From a checkpoint of a small image classifier: 64-pixel images, muon at rate 0.016.
Rows from block 11 of a small image classifier, named by matrix and row number. Rows with one number belong to one channel. Each number is 128 + 32 x the weight over its row's rms, rounded and kept within 0 to 255. All counts start at 0.
After each channel's rows are labels from the 100 images, of 14976, where the channel reaches its highest value: "colour at peak" is the nearest of a few named colours to the mean colour under the peak. Only what is clearly more common there than usual is listed. The data: capsule endoscopy frames (Kvasir-Capsule).
# convs0: first 3x3 conv (model.blocks.11.convs.0.weight, 96x96x3x3, each kernel summed), inputs 0-95
# convs1: second 3x3 conv (model.blocks.11.convs.1.weight, 96x96x3x3, transposed, each kernel summed), outputs 0-95

convs0.52 [183  95  92 104 155 149 155 140 118 137 135 196 157 122 118  50 102 181 171 150 143 175  87 135 128 137 196  87 101 106 112 209  95 143 185 103 131 156 106 145 153 163 154 180 159  78 116 141 175 117 126 159 137 203 176 137 139 104 106 113 150 134 196 130 154 117 128 133 131 142 135 179 175 116 158 155 116 108 101 109  87 137 160 125 124 125 168 147 134 125 176 168 120 173 125 111]
convs1.52 [ 99 106 148 140 100 122 101 122 109 114 170 160 152 120  98 114 168 167 150 127  87 102  53 153 116  88 106  97  95 154 111 146 115 130 163 100 133  75 102 175 127  87  84 149 166 111 188 123 123 122  93 117 131 142  95 174 147  41  53 166 145 119 138 137 145 102 131 116 112 214  89 101 101 123 183 106 163  65 157 140 105 141 153 143 100 160  79 103 148 142 173 151  92  90 130 145]
colour at peak: black

convs0.53 [ 90 102 138 135  92 147  78 110 158 108 105 141 108 106 128 160 132 122 108 136 139 170 144 169 199  82 110  81 129 127 123 157 138 152 107 144 101  98  95 129  74 132  86 140  99 102  69 111 123 160 122 103  98 113 142 110 108  72 108  87 143  77 115  85 112 109  62 115 107 122 141  92 110  63  86 146  99 141 127 136 184  72  72 103  93 147 107 129  89 125 164  48 127 106  38 136]
convs1.53 [132 147 190 139 113 145 111 214 148 116 148 144 144 142  75 118 125 117 131 111 164  89 146 139 145 118 111  77 114 115 109 145 104 127  90 100 126 129 149 170 118 115 119 207 147 109 151  84 132 139 102 116 173 139  86 154  72 172 131 127  69 108 189 138 106 104  91  85 128 126 138 121 101 169 147 116 176  97 196 107 105 150 183 122 133  67 102 166 218  67 123 151 147  89 126 150]
colour at peak: orange

convs0.4 [137 138  72 145 133 130 138 142 125 121 146 105 124 111 132 158 160 140  68 106  75 104 113 130 139  99  76 159 109  69  94 160 144  95 120 150  59 109 126  77 165 132  76 128 135 111  81 110  91  84 155 114 102  96 131  43  70  99  76 133  63  92 159 117 127  91 118  78  80 177  87 150 104 182 122 105 139  92 114  99 113 100 142 116 119 114 110 108 102  92 151 103 116  68 101  77]
convs1.4 [120 110  89 159  85 118  98  95  65 111 113 175 114 108 105 123  93 164 141 112 102  82 116 172 119 139 134 124 119 142  96 153 152 198 140 134 120 132 118 200 165 156 122 164 102 184  95 155 114  71 123 133 123 207 117 124 121 133 164 153 165 162  94 140 119 165 221 114 181 168 178 175 159 176  98 156 160 106  88 153 142 156 201 135 126 140 118 131 140 146 106 123 140 168 131 143]
colour at peak: orange

convs0.18 [ 97  95 120  90 105 134 181 143 156 126 104 116 134  88 109 175 135  93 124  98 118 116  50  79 105 118  84 121  81 151  40 140 117 136 138 128  50 124 155 184 170 122 115  76 174 125 148 101  95 158 136 102  59 147 160 125 123 132 160  95 153 105 105  56 117  96 186 169 107 149 157 149  89 159 127 139 115  95 168  87 118 117 101 129 111 140 125  92 101 101 130  70 158 121 108  95]
convs1.18 [165 120 128  95 111  89 163 139 132 168 104 141  92 138 149 161  67 113 153  85 136  71 180 152 129  79 149 173 169 126  99 138 164 170 130 165 108 154 123  82 141 138  87 137 109 132  72 100 190  76 129 109 133 142 122 153 108 183  84  77  58 136 103 171 142 152 131 114 145 149  82 154 159 146 133 162 188 182  95 124 116 120 148 107  95  82 156 173  67 112 139 119 132 168  86 115]
colour at peak: orange

convs0.27 [120 149 120 129 152 195 139 158 125 151 126 156 186 179 120 110 151 102 141 187 123 104 130 129 162 111 171 177 127 147 168 163 138 170 120 143 142 118 129 133 185 215 138 152 108 113 113 111 175 189 194 141 196 161  76 170  93 118 145 127 166 131 197 175 128 148 165 129 139 187 115 113 155 101 109 122 108 104 133 123 141 108 108 137 124 153  94 125 166 120 135 142 188 131 202 166]
convs1.27 [131 178 160  21 146 145 128 174  83  88 124  99 116 100  82 159 135 134 202 111 126  76  56 153 145 101  60  87  99 129 121 113 141 110 139  92 144 129 135 120 154  80 132 107 107 109  98 120 110 137  95 116  93 112 153 132 175  83  71 149  67 130 120 112 148 101 105 153 128  93 131 152 129 115 133 122 121  87 202 126 126 128  97 140 129 127 131 163  61 108  80 157 160 101 175 111]
colour at peak: black

convs0.86 [ 79 115 111  93  91 112 138 144 103 119 107 136 160 104 134 149 143 135  75 120 112 122 139 100 111  86  86  94 143  97 140 148 134 136 147 106  75  98 154 121 122 112  63  62 136  66 109  92 103  94 233  98  92 134  81  96 124  99 155 121 126 141 129 164 133 133 111 106  96  70  88 120  79 158 147 106 169 124  87  72  90 137  97 160 109  73  66 145 110 171 109  78 115 103  88 157]
convs1.86 [138 128 176 107 115 157 117 129 163 101 119 157 124 100 132 155 151 102 136 124 129 161 150 128 123 128  67 135 104 120 159 125 140 194 135 137  68 152 132 163 151 131 126 195 103  71 126 128 207 119 161 179 112 226 139 149 152 140 120 137 130 124 146 124 107  96 174 113  67 120 156  79 136 163 136 208 133 144 146 177 133  68 151 110 145 178 104 135 121  86  88 194 172 113 126 171]
colour at peak: grey

convs0.38 [216 116 121 112 144 170 163 124  83 150  92 128 123 161 151 164  67 103  97 127 139  98 136 153 173 139 126 153 146 166 115 162 150 135 106  74 164 167 109  70 162 197 120 195  73 146 153 112 117 135 134 151  87 129 162 141 109 120 132  88 111 115 128 110  92 141 107  94 155 197 112 161 189 146 160 132 154 126 168 222 172 168 130 114  93  97 114 142 125 130 119 135 151 166 129 166]
convs1.38 [117 151 112  99 100 162  72  76 123 115 164 138  84 141 138 118 126  92 179 156  93 102 111 146 147  79 105 192 110 124 165 121 100  66  70 151 111  82 134 112 168 111 170 152 160  88 210 154  91 154 107 143 121 121 127 120 119 104 104 119  51 153 116  98 119 117  99 109 152  78 111 119 135 132 173 139  57 128 112 138 140 141 113 105  81 167  59  71 137  94 142 140 143  95 100  81]
colour at peak: black

convs0.63 [144 111 147 145 149 179 116 143  60 107 122  75 121 164  94 173 111 110 130 148 130 104 147 124 175  85 172 158  69 149  98  94 130 101 120 109 115  80  98  75 133  95 174  44 143 100  92 145 123  56 122 106 137 118 115 115 195  85 126 118  93 138 108 107 125  94 144 126  98 164 125  82  77 115 110 163  98 110 122  80 118 145  78 133 152 196 100  95 116 142 112  65 109 104 105 169]
convs1.63 [117 130 124  97 120 124  73 188 143 179 171  85 129 140  93 109  38 156 151  91 147  92 160 128 118 113 127 100 153 134 132 141 106 118 117  80 164 160 148 135 119 104 119  86 139 137 159 153 186  77 106 128 106  88  76  79 117 190 127  59  96 154 109 146 131 157  94 139 139 111  95 128 106 139 119 128 144  98 111  91 112 120 116 113 138 109 217  85  84 158 182 152 124  83  74  77]
colour at peak: pink

convs0.57 [140 122  76 147 137 165 121 116  62 109 146 103 120  80 171 102  95 132  95 136 166 145  58 119 120 131  78 145 183 183 136  96 147 160 124 117  98 103 119 100  86 108 117 178 143 122 121 183 104  92 154 108 129 125 151 153  81  60 106 102 119 184 157 140 116 115 113 116  81 142  84  91 119  76  72 118 105 135 106 159 134 133  65 130 149 142 125  93 120 106  93 132  65 112  64  57]
convs1.57 [126 116 170 151 118 117  94 131 102 151 148 147 106 135 168 174 186 137 115 109 110 178 190 159 126 131 148 103 184  66 127 141 151 181 142 149 174  91 113 165 131 147 112 210 156  75 136  85 117  72 132 110 128 157 150  80 140 101 113 119  82 101 165 121 137 142  81 129 159 140 139 156 183 123 176 173 133 104 144  72 114 113 120 112 111  39 176 143 176 126  94 158 110 101 157 148]
colour at peak: orange

convs0.60 [111 133 185  87 110 132 110 146 105 120 112 112  79 138  85  89  83  88 144  99 125 134 141 130 119 129  59 150 139 121 101  95 128 151 112 125  51 106 113 129 140 163  93 139  94 185 142  84 124 112 139 117 214 113 108 116 166 140 120  68 103 161  89 160 178 159 120 145 132 147 166  70 120  72 124  79 134 138 108 111  89 120 130  69 185 177 164 103  83 124  92 117 129 125 124  48]
convs1.60 [ 95 178 133 162 119  91 135 124 119 161 134 166  89 125  97 142  95  81 155 139 140 104 184 149 143 125 147 175 100 124 124  98 118 171 157 118 168  98 156  21  56 112 121  87 151  98  75 140 197 190 124 123  70 177 108  71 132 122 155 147 116 146 144 130  82 133 106 183 124 150 124  80 160 155 137 141 121 116 100 127  84 131 102  69 137 149 107 139 170 162  97 112  95 152 126 136]
colour at peak: grey

convs0.46 [140 111 128 188 143 148 121  68  86  77 174 115 145 130 132 146 118 120 107  64 101  80  83 142 125 158 107 133 110 160  87 172  83 124  81 107 108 126  76 157  88  95  55 160 159  99 183  86 102 139 142 118 129 145 111  96 127 147  69  73 145  80 109 123 105  86 120 116 144 111  77 129 111 148  86  90 110 113 159  64  95 142 117 131 107 127 118 111  77 102 140  55  85  99 103 129]
convs1.46 [158 212 116 129 151  13 167 151 152 129  46  97  92 136  60 158  99 116 125  90 113 127 156 164 101 101  90 122 154  99 104 126 114 126 145  87 145 179  74 146 154 124 134 139 141 129 123 114 111 131 105 120 140 133  91 169 124  95 187 150 113 134 116  86  88  81 117 103 171 116 168 163 136 176 141 143  93 182 149  79 141 161 183 125  83 144 137 135 129 121 114 122 149 160 108 102]
colour at peak: orange

convs0.26 [160 101 118  79 113 152 138 133  94 122 170  99 159 147 182 119 145 151 172 225 141 118 134  99 165 137 182 164  95 118 184 201 187 135 144 139 164 187 136 127 157 158 115 187 109 169 137  82 129 147 115 132 153 145  71 141 127 115  91 145 179 141  81 151 130 156  88 143 123 168  61  76 152 127 169 116 156 137 137 185 113  99 107 154 179 169 111 137 123 130 127 123 141 136 137 150]
convs1.26 [152 118 135  48 183 103  99 115 163 121 128 154 120  76 157 108 187 131 103 106  58 108 138 178 118  92 185 111 183 132 127  36 131 162 146 124 148 105  68 174 185  86 166  98 121 162  97 116 140 134  81 137 130 127 169 131 117 131 138 155 168 140 131 130 110 160  85 140  91 137 118 104 156 130  98 100 152 172 184 132 128 117 124 129 160 101 111 159 153 147 156 117 159  81  57 122]
colour at peak: black; orange

convs0.78 [136 109 205 129 137 174 101 118  88  83  84 106  88  69  81 124 134 144  99 111 120 111 101  96 115 140  96 137 141 110 128  88 115 125 162 109 108  96  80  63 129 124 104  95 137 103 103  95 113 110 128  82 160 148 103 110 137  97 162 104  80  48 118 110 137 150 104 111 138  96 107 102 112  55 117 116 140  92 151 124 203 112  74  92 156 149  48 106 113 138 189 117 135 145  68 140]
convs1.78 [ 86  91 110 101 153 157 117 176  69 125 125 142 156 196  84 127 120 141  54  91 142  86 111 165 105 148 169  64 132 116 144 109  80 162 121 115  84 113 119 153 124 128  91 113 140 112  88 165 170  91 200 126  87  79 128 122 133 169 146 165 129 125 120 176 152 150 147 151 180 136 120 161 193 131 166 129 161 133 162 195 103 178 129 149 155 150  89 146 102 164 174 158 149 105 138 132]
colour at peak: grey

convs0.14 [113 191 114 142 144 159 154 177 124 102 130 189 136 155  93 175 136 120 180 128 120 155  98  81  86 162 150 173 110 157 180 120 139 167 161 118 181 156  69 118  89 168 155 136 101 135 160  86 135 144 200  90 104 164  97 108 132 137 202 118 193 121 142 148 118 126 161  99 172 152  82 124 156 119 135 109 144 119 114 159 152 151 134 101 129 168 144 123  71  79 108 136 141  71 177  93]
convs1.14 [154 176 121 120 116 152 131 124  91 112 125  99 126 153 125 112 167 113 137 109 143 112 157 158 197 103 129 127 156 114 152 149 112 162 119 160 187  92  71  56 151 143 146 126 124  62 132 101 108 151 128  80 162  87  68 127 118 144 150 152 128 147  27 100  99 105 119 144 141  94  90 102 167 127 150 184  80 140 163 106 143 119 121  81  99 114 104 139 102  35 110  98 109 156 184 163]
colour at peak: black

convs0.49 [157 148 140 127 116 149  84 146 132 146 223 136 131 142 162  94  89 171 165 127 129 132 195  75 140  93 125 134  41 151 152 198  91 135 158 107 115  84 105 147 145 174 132 141 144  70 125 134 111 109  98 120 114 133 135 122 130 117 114  68 154 142 119 157 122  95 132 131 134 163  34 154 174 149 129 107 128 120 115 176 190 106 193 123 144 127  95 154 125 187 147 128 179 136 154 145]
convs1.49 [110 105 100  97 139  71 177 138 180 143 158 131 111  91  88 149  86 164 161 115 102 131  91 199 158 111 143 104 164 109 113  78 142 114 190 142 127 117 130 100 171 138 150  55 130 130  91 144 144 145 137 151 134 102 200 147 128 123 119 127  97 169 168  67 105 124 166 187 125 132  85  82 106 148 177 106 137  96 189 155  98  92  99 122 123  92 124 126 168 130 174 191 145 185 137 128]
colour at peak: black