From a checkpoint of a small image classifier.
Training: muon at rate 0.016, 8000 steps, batches of 64, held-out accuracy 99%.
Rows from block 9 of a small image classifier, named by matrix and row number. Rows with one number belong to one channel. Each number is 200 + 20 x the weight over its row's rms, rounded and kept within 0 to 999. All counts start at 0.
After each channel's rows are labels from the 100 images, of 14976, where the channel reaches its highest value: "top examples" is what is common among them. Only what is clearly more common there than usual is listed. The data: capsule endoscopy frames (Kvasir-Capsule).
# convs0: first 3x3 conv (model.blocks.9.convs.0.weight, 96x96x3x3, each kernel summed), inputs 0-95
# convs1: second 3x3 conv (model.blocks.9.convs.1.weight, 96x96x3x3, transposed, each kernel summed), outputs 0-95

convs0.94,219,196,209,184,210,201,206,192,189,198,177,219,210,224,227,190,186,178,208,187,166,198,199,202,160,200,209,219,178,213,175,226,195,190,215,167,191,232,200,231,169,208,198,241,222,218,197,225,203,219,178,196,178,190,234,202,193,220,205,212,190,226,205,194,193,248,229,237,225,182,175,176,204,224,174,239,204,213,183,175,218,179,231,224,197,179,208,238,169,203,228,188,218,196,208,212
convs1.94,224,196,198,239,202,195,226,204,165,156,206,202,257,214,190,227,235,188,178,187,183,189,206,183,199,194,225,209,220,213,211,224,234,203,206,190,172,199,187,197,215,237,224,207,180,190,185,191,190,172,247,188,184,201,206,197,223,231,190,207,222,234,217,189,192,224,196,188,199,219,222,211,188,197,205,202,212,186,221,215,215,217,207,185,191,190,169,221,160,218,190,249,208,209,230,202
top examples: finding: foreign body

convs0.24,203,213,210,178,189,233,204,192,178,184,221,223,213,186,200,205,185,211,203,228,194,157,234,179,178,215,235,166,180,218,213,201,196,183,230,208,180,232,228,211,189,203,258,202,204,168,187,224,218,174,198,224,168,190,218,211,207,195,142,214,177,199,236,165,191,181,212,224,217,216,201,229,200,200,212,209,202,231,218,193,191,185,227,203,199,187,188,205,197,201,216,181,181,184,198,213
convs1.24,202,222,198,212,222,188,213,203,208,213,187,226,207,192,205,202,210,216,187,234,192,194,225,170,194,231,194,204,206,206,213,218,224,235,186,182,226,191,174,204,227,213,179,213,190,232,190,219,233,175,175,260,189,225,196,219,192,197,220,193,191,214,199,212,229,209,221,209,175,212,188,201,222,178,196,196,193,155,200,232,221,209,184,202,210,199,210,197,227,263,237,199,209,221,185,159
top examples: finding: pylorus

convs0.52,215,188,226,189,209,200,210,203,208,186,214,201,200,196,182,209,247,195,226,259,200,213,174,217,203,196,210,210,200,221,221,215,173,208,228,232,228,215,219,230,228,197,219,196,224,220,178,231,187,199,206,210,246,230,176,200,200,172,222,204,215,205,229,220,187,230,210,209,215,208,225,204,210,188,198,169,195,184,216,214,205,190,182,181,167,182,224,205,201,181,187,256,185,227,228,196
convs1.52,184,238,191,214,201,208,212,162,196,193,190,186,218,232,169,227,240,175,167,209,187,181,193,207,153,196,206,206,212,216,184,193,215,206,215,180,204,178,168,182,195,189,217,199,178,209,206,190,229,181,181,215,210,194,174,215,214,147,171,210,167,215,208,225,166,225,184,182,188,183,228,206,199,187,208,218,199,203,180,206,169,227,226,161,207,196,185,227,209,230,195,197,208,191,214,173
top examples: finding: foreign body

convs0.20,220,222,179,222,228,221,213,207,241,200,205,202,156,193,213,194,177,186,202,186,227,203,203,213,210,230,167,200,220,180,195,197,194,196,209,210,206,209,217,208,204,220,199,190,243,185,198,208,188,213,240,256,226,175,194,204,212,209,217,207,159,227,243,151,169,219,193,227,197,218,179,239,204,232,210,225,228,199,215,202,208,212,213,199,220,192,184,198,187,174,201,184,210,191,208,210
convs1.20,183,225,214,209,183,213,193,162,198,173,173,204,159,180,214,200,198,188,184,181,227,201,181,181,211,179,196,187,206,194,214,204,225,190,185,187,230,174,193,216,195,226,177,192,195,181,194,187,215,181,155,225,174,178,198,223,228,225,178,207,178,183,222,162,223,210,199,177,213,202,226,186,202,186,243,187,178,192,207,207,165,158,206,162,179,197,195,213,219,192,206,214,247,184,182,187
top examples: finding: pylorus

convs0.5,218,179,180,190,238,227,215,201,192,187,197,221,210,221,209,174,193,198,200,191,219,186,206,230,195,193,203,174,159,203,161,213,159,229,186,150,200,186,188,209,234,232,211,194,208,182,212,185,203,201,216,232,214,192,208,203,196,173,216,171,165,199,234,201,169,189,217,218,225,232,193,244,203,175,208,198,215,226,195,203,233,164,198,203,187,211,186,188,180,203,215,221,202,225,181,184
convs1.5,160,208,179,191,242,203,163,180,202,225,214,198,229,181,188,177,209,199,172,195,218,181,216,218,186,198,220,174,173,217,197,174,164,214,169,182,204,177,202,186,222,232,161,187,210,200,189,197,212,201,219,193,179,170,200,197,223,181,202,167,179,202,202,241,214,224,214,201,180,200,187,174,239,196,233,213,206,192,211,240,198,231,205,194,206,213,194,169,198,200,222,207,223,179,234,198
top examples: finding: angiectasia

convs0.60,230,184,202,203,237,213,211,226,192,220,181,226,195,197,197,187,210,220,236,200,197,205,180,178,172,189,217,221,212,219,197,232,182,222,218,200,211,227,217,217,195,189,221,201,201,163,211,238,197,197,158,228,204,208,166,206,178,179,165,211,178,214,201,199,207,258,225,207,206,212,199,199,211,217,250,204,183,187,201,209,181,194,173,173,195,204,174,225,191,190,231,237,196,219,221,202
convs1.60,218,213,202,229,221,195,191,181,198,177,242,217,204,215,157,220,225,217,194,209,198,178,204,213,200,222,227,216,220,244,207,203,190,220,204,213,205,177,154,217,201,192,190,196,201,216,176,227,211,185,176,214,214,225,203,202,237,200,196,224,210,210,204,192,199,236,182,180,159,182,207,219,203,187,227,212,202,170,214,233,179,194,244,177,190,179,179,221,194,247,223,224,185,210,211,188
top examples: finding: angiectasia

convs0.84,186,220,150,205,200,191,167,161,218,168,177,185,191,190,210,194,184,233,191,179,169,178,198,179,178,169,180,204,176,183,213,183,206,199,198,167,207,190,237,195,202,206,196,195,192,202,166,165,216,189,173,176,184,222,204,168,172,159,233,187,224,195,201,211,205,176,190,185,199,182,181,198,197,216,153,198,209,222,169,187,200,211,225,176,214,199,196,169,192,208,201,188,197,219,177,228
convs1.84,200,217,177,211,208,196,180,215,188,204,184,221,196,173,220,177,212,209,210,225,187,187,172,220,162,191,188,220,199,201,179,204,214,198,200,193,238,174,229,210,217,206,246,202,182,193,209,198,182,179,174,194,229,213,264,170,212,173,199,237,235,219,205,212,173,198,216,214,230,182,202,175,209,189,207,203,199,214,247,193,227,223,203,203,200,222,187,205,206,203,223,245,189,193,232,191
top examples: finding: angiectasia; finding: erosion; finding: ulcer

convs0.11,202,204,189,199,194,197,188,192,220,219,186,179,179,190,198,212,195,155,208,190,185,189,218,202,223,203,207,163,203,203,171,180,178,201,203,195,140,185,181,181,200,192,158,184,221,169,159,192,204,208,190,183,183,208,185,158,145,173,184,185,183,214,183,211,207,189,176,208,219,202,195,215,169,217,202,221,187,179,205,227,197,190,185,182,170,176,184,211,191,190,224,231,217,152,214,186
convs1.11,216,217,209,167,222,171,193,203,171,199,183,217,193,214,187,217,193,181,236,198,177,190,180,220,180,212,210,166,213,191,214,189,192,209,210,206,194,188,187,208,218,190,181,238,154,201,200,211,188,227,178,205,177,179,177,222,216,193,209,220,208,196,229,225,225,190,193,208,188,201,214,216,246,161,201,217,186,210,192,208,180,198,260,189,207,197,169,211,201,234,190,157,208,150,194,191
top examples: finding: reduced mucosal view

convs0.89,223,172,183,212,215,206,206,197,155,184,198,209,188,187,195,214,187,192,205,192,201,206,186,187,210,167,230,179,202,216,181,204,230,196,209,191,168,207,180,199,216,183,214,197,172,198,227,188,194,199,194,209,209,241,205,197,191,186,218,209,242,169,203,167,140,210,226,183,209,200,179,242,204,212,208,188,166,218,215,198,205,232,202,207,190,213,145,190,162,220,210,160,177,196,209,222
convs1.89,249,191,224,172,204,209,183,207,182,184,187,215,198,184,214,179,205,185,159,187,174,181,223,243,205,213,162,167,230,198,188,222,174,185,171,145,230,205,172,212,216,201,182,183,195,191,226,184,217,186,210,194,205,190,190,185,197,197,216,204,169,206,174,215,220,200,185,184,189,181,178,187,205,189,208,213,207,220,186,174,238,189,172,229,198,207,203,187,221,155,212,193,188,175,215,206
top examples: finding: angiectasia

convs0.6,196,179,191,170,218,205,224,194,212,200,231,179,216,200,186,200,188,156,205,248,214,230,189,237,214,197,192,163,187,189,214,210,232,231,179,198,210,214,218,201,235,225,201,173,198,225,192,223,237,230,207,218,241,196,218,200,176,177,226,189,207,189,240,225,197,215,192,199,226,208,203,226,229,174,176,212,203,205,179,226,177,189,184,216,176,168,179,202,216,209,210,204,207,197,191,185
convs1.6,180,205,223,185,210,231,221,195,151,194,218,219,177,218,194,185,199,186,197,205,151,182,220,201,217,215,218,185,164,205,208,185,197,193,208,181,196,174,188,200,262,206,196,198,180,198,213,180,200,196,198,174,206,221,208,223,254,164,196,207,173,199,210,220,171,222,189,221,197,178,235,184,204,221,195,204,194,206,199,212,217,222,201,184,187,210,161,230,192,214,186,218,239,202,209,169
top examples: finding: pylorus

convs0.49,189,215,194,184,202,187,197,212,200,192,227,205,203,186,175,220,220,211,208,223,226,183,213,193,159,186,197,196,178,189,177,236,223,190,243,189,192,224,180,166,192,207,204,239,174,215,169,202,186,209,179,207,165,201,188,212,172,171,187,212,188,210,168,238,191,195,200,192,223,201,189,220,189,198,184,208,158,192,219,197,222,184,204,162,229,229,202,214,221,192,179,236,183,156,166,201
convs1.49,174,230,202,195,198,202,182,198,175,195,196,189,176,182,223,204,224,220,216,187,187,194,195,205,208,233,196,184,193,212,177,185,192,207,210,167,197,191,161,245,195,194,186,182,204,202,219,218,162,187,208,213,261,213,213,184,185,167,201,223,178,199,171,202,216,213,240,192,220,195,204,190,196,194,208,226,193,167,176,192,233,241,227,191,201,142,194,192,200,230,215,172,197,221,198,193
top examples: finding: reduced mucosal view

convs0.33,187,222,193,178,245,182,188,187,182,218,204,194,248,206,229,199,189,186,204,218,195,196,173,164,168,204,210,176,227,203,192,211,190,252,199,185,196,191,183,165,171,194,184,210,188,207,212,186,239,212,217,198,171,197,180,176,201,214,251,188,205,254,213,208,200,232,209,192,185,210,194,181,176,153,186,184,212,223,222,210,222,202,198,185,203,182,178,190,223,188,207,195,200,205,184,204
convs1.33,179,190,184,158,227,220,186,215,177,206,193,221,193,253,195,195,187,211,183,212,211,210,199,202,170,204,191,186,193,200,239,169,185,219,218,215,233,211,193,196,206,198,172,198,193,206,177,213,169,201,197,200,198,169,180,180,206,197,224,256,172,240,174,202,192,185,173,184,204,189,198,166,213,202,195,207,207,221,231,178,216,204,142,178,175,182,204,186,187,188,173,197,193,178,207,180
top examples: finding: angiectasia

convs0.8,184,188,167,226,209,182,167,180,221,175,194,223,184,178,165,214,170,227,206,210,207,222,219,188,194,194,167,213,207,213,208,199,212,189,179,154,207,205,202,204,221,206,200,202,195,172,221,210,187,217,163,222,219,177,217,171,212,189,186,215,211,237,135,201,196,202,211,170,206,205,177,187,193,194,192,219,202,214,222,169,235,189,196,191,232,181,197,200,178,220,180,177,241,192,206,220
convs1.8,169,192,199,189,214,220,197,163,183,199,200,197,197,204,186,188,212,202,179,201,204,175,172,213,227,203,190,184,220,174,225,146,221,236,248,198,235,205,186,206,184,190,186,175,202,194,218,197,199,169,193,192,226,145,219,215,181,216,217,179,206,174,170,199,218,172,184,205,198,194,205,208,204,195,202,156,199,193,210,163,223,199,220,178,203,187,190,207,220,227,184,182,209,169,241,195
top examples: finding: angiectasia

convs0.77,218,194,221,179,216,218,173,186,223,241,197,245,183,190,221,174,193,206,177,193,231,216,173,195,203,189,176,193,237,213,208,191,225,251,224,225,204,193,220,212,182,191,225,207,202,209,224,212,197,173,210,223,247,229,175,212,224,237,201,212,213,191,207,191,232,206,217,202,199,187,175,180,222,198,189,207,228,196,191,220,189,203,235,167,206,240,200,209,205,217,222,220,202,206,209,185
convs1.77,209,229,226,235,202,187,197,153,193,204,189,185,169,177,212,185,212,173,218,188,179,192,184,199,200,185,227,216,184,195,229,191,198,181,184,188,196,194,228,187,200,196,167,156,173,216,160,161,210,194,183,210,199,194,159,210,237,181,185,231,241,220,197,195,209,209,207,208,192,212,234,191,216,184,196,207,208,191,220,190,147,220,171,205,199,156,195,194,192,209,186,195,203,206,177,209
top examples: finding: foreign body; finding: blood fresh

convs0.85,199,178,195,175,198,194,194,197,197,193,185,185,196,212,202,187,197,189,215,207,176,180,199,200,193,208,172,194,210,161,237,237,190,197,180,200,237,198,221,212,198,247,212,194,195,203,168,184,211,229,199,212,213,200,214,183,227,179,203,190,205,158,215,187,226,234,218,232,215,229,205,203,166,226,226,176,198,191,201,231,211,199,231,190,186,191,229,215,200,167,186,205,258,207,231,243
convs1.85,196,181,194,211,205,171,236,192,205,180,217,204,198,223,177,218,209,214,202,219,191,214,185,159,218,193,194,224,220,205,210,170,184,197,201,190,184,183,235,153,239,226,214,170,176,204,163,194,170,193,192,200,183,201,164,212,184,215,163,197,171,194,214,171,200,207,187,161,222,171,221,200,194,222,195,181,212,168,239,216,201,195,173,204,177,221,163,198,173,211,214,194,211,181,203,194
top examples: finding: pylorus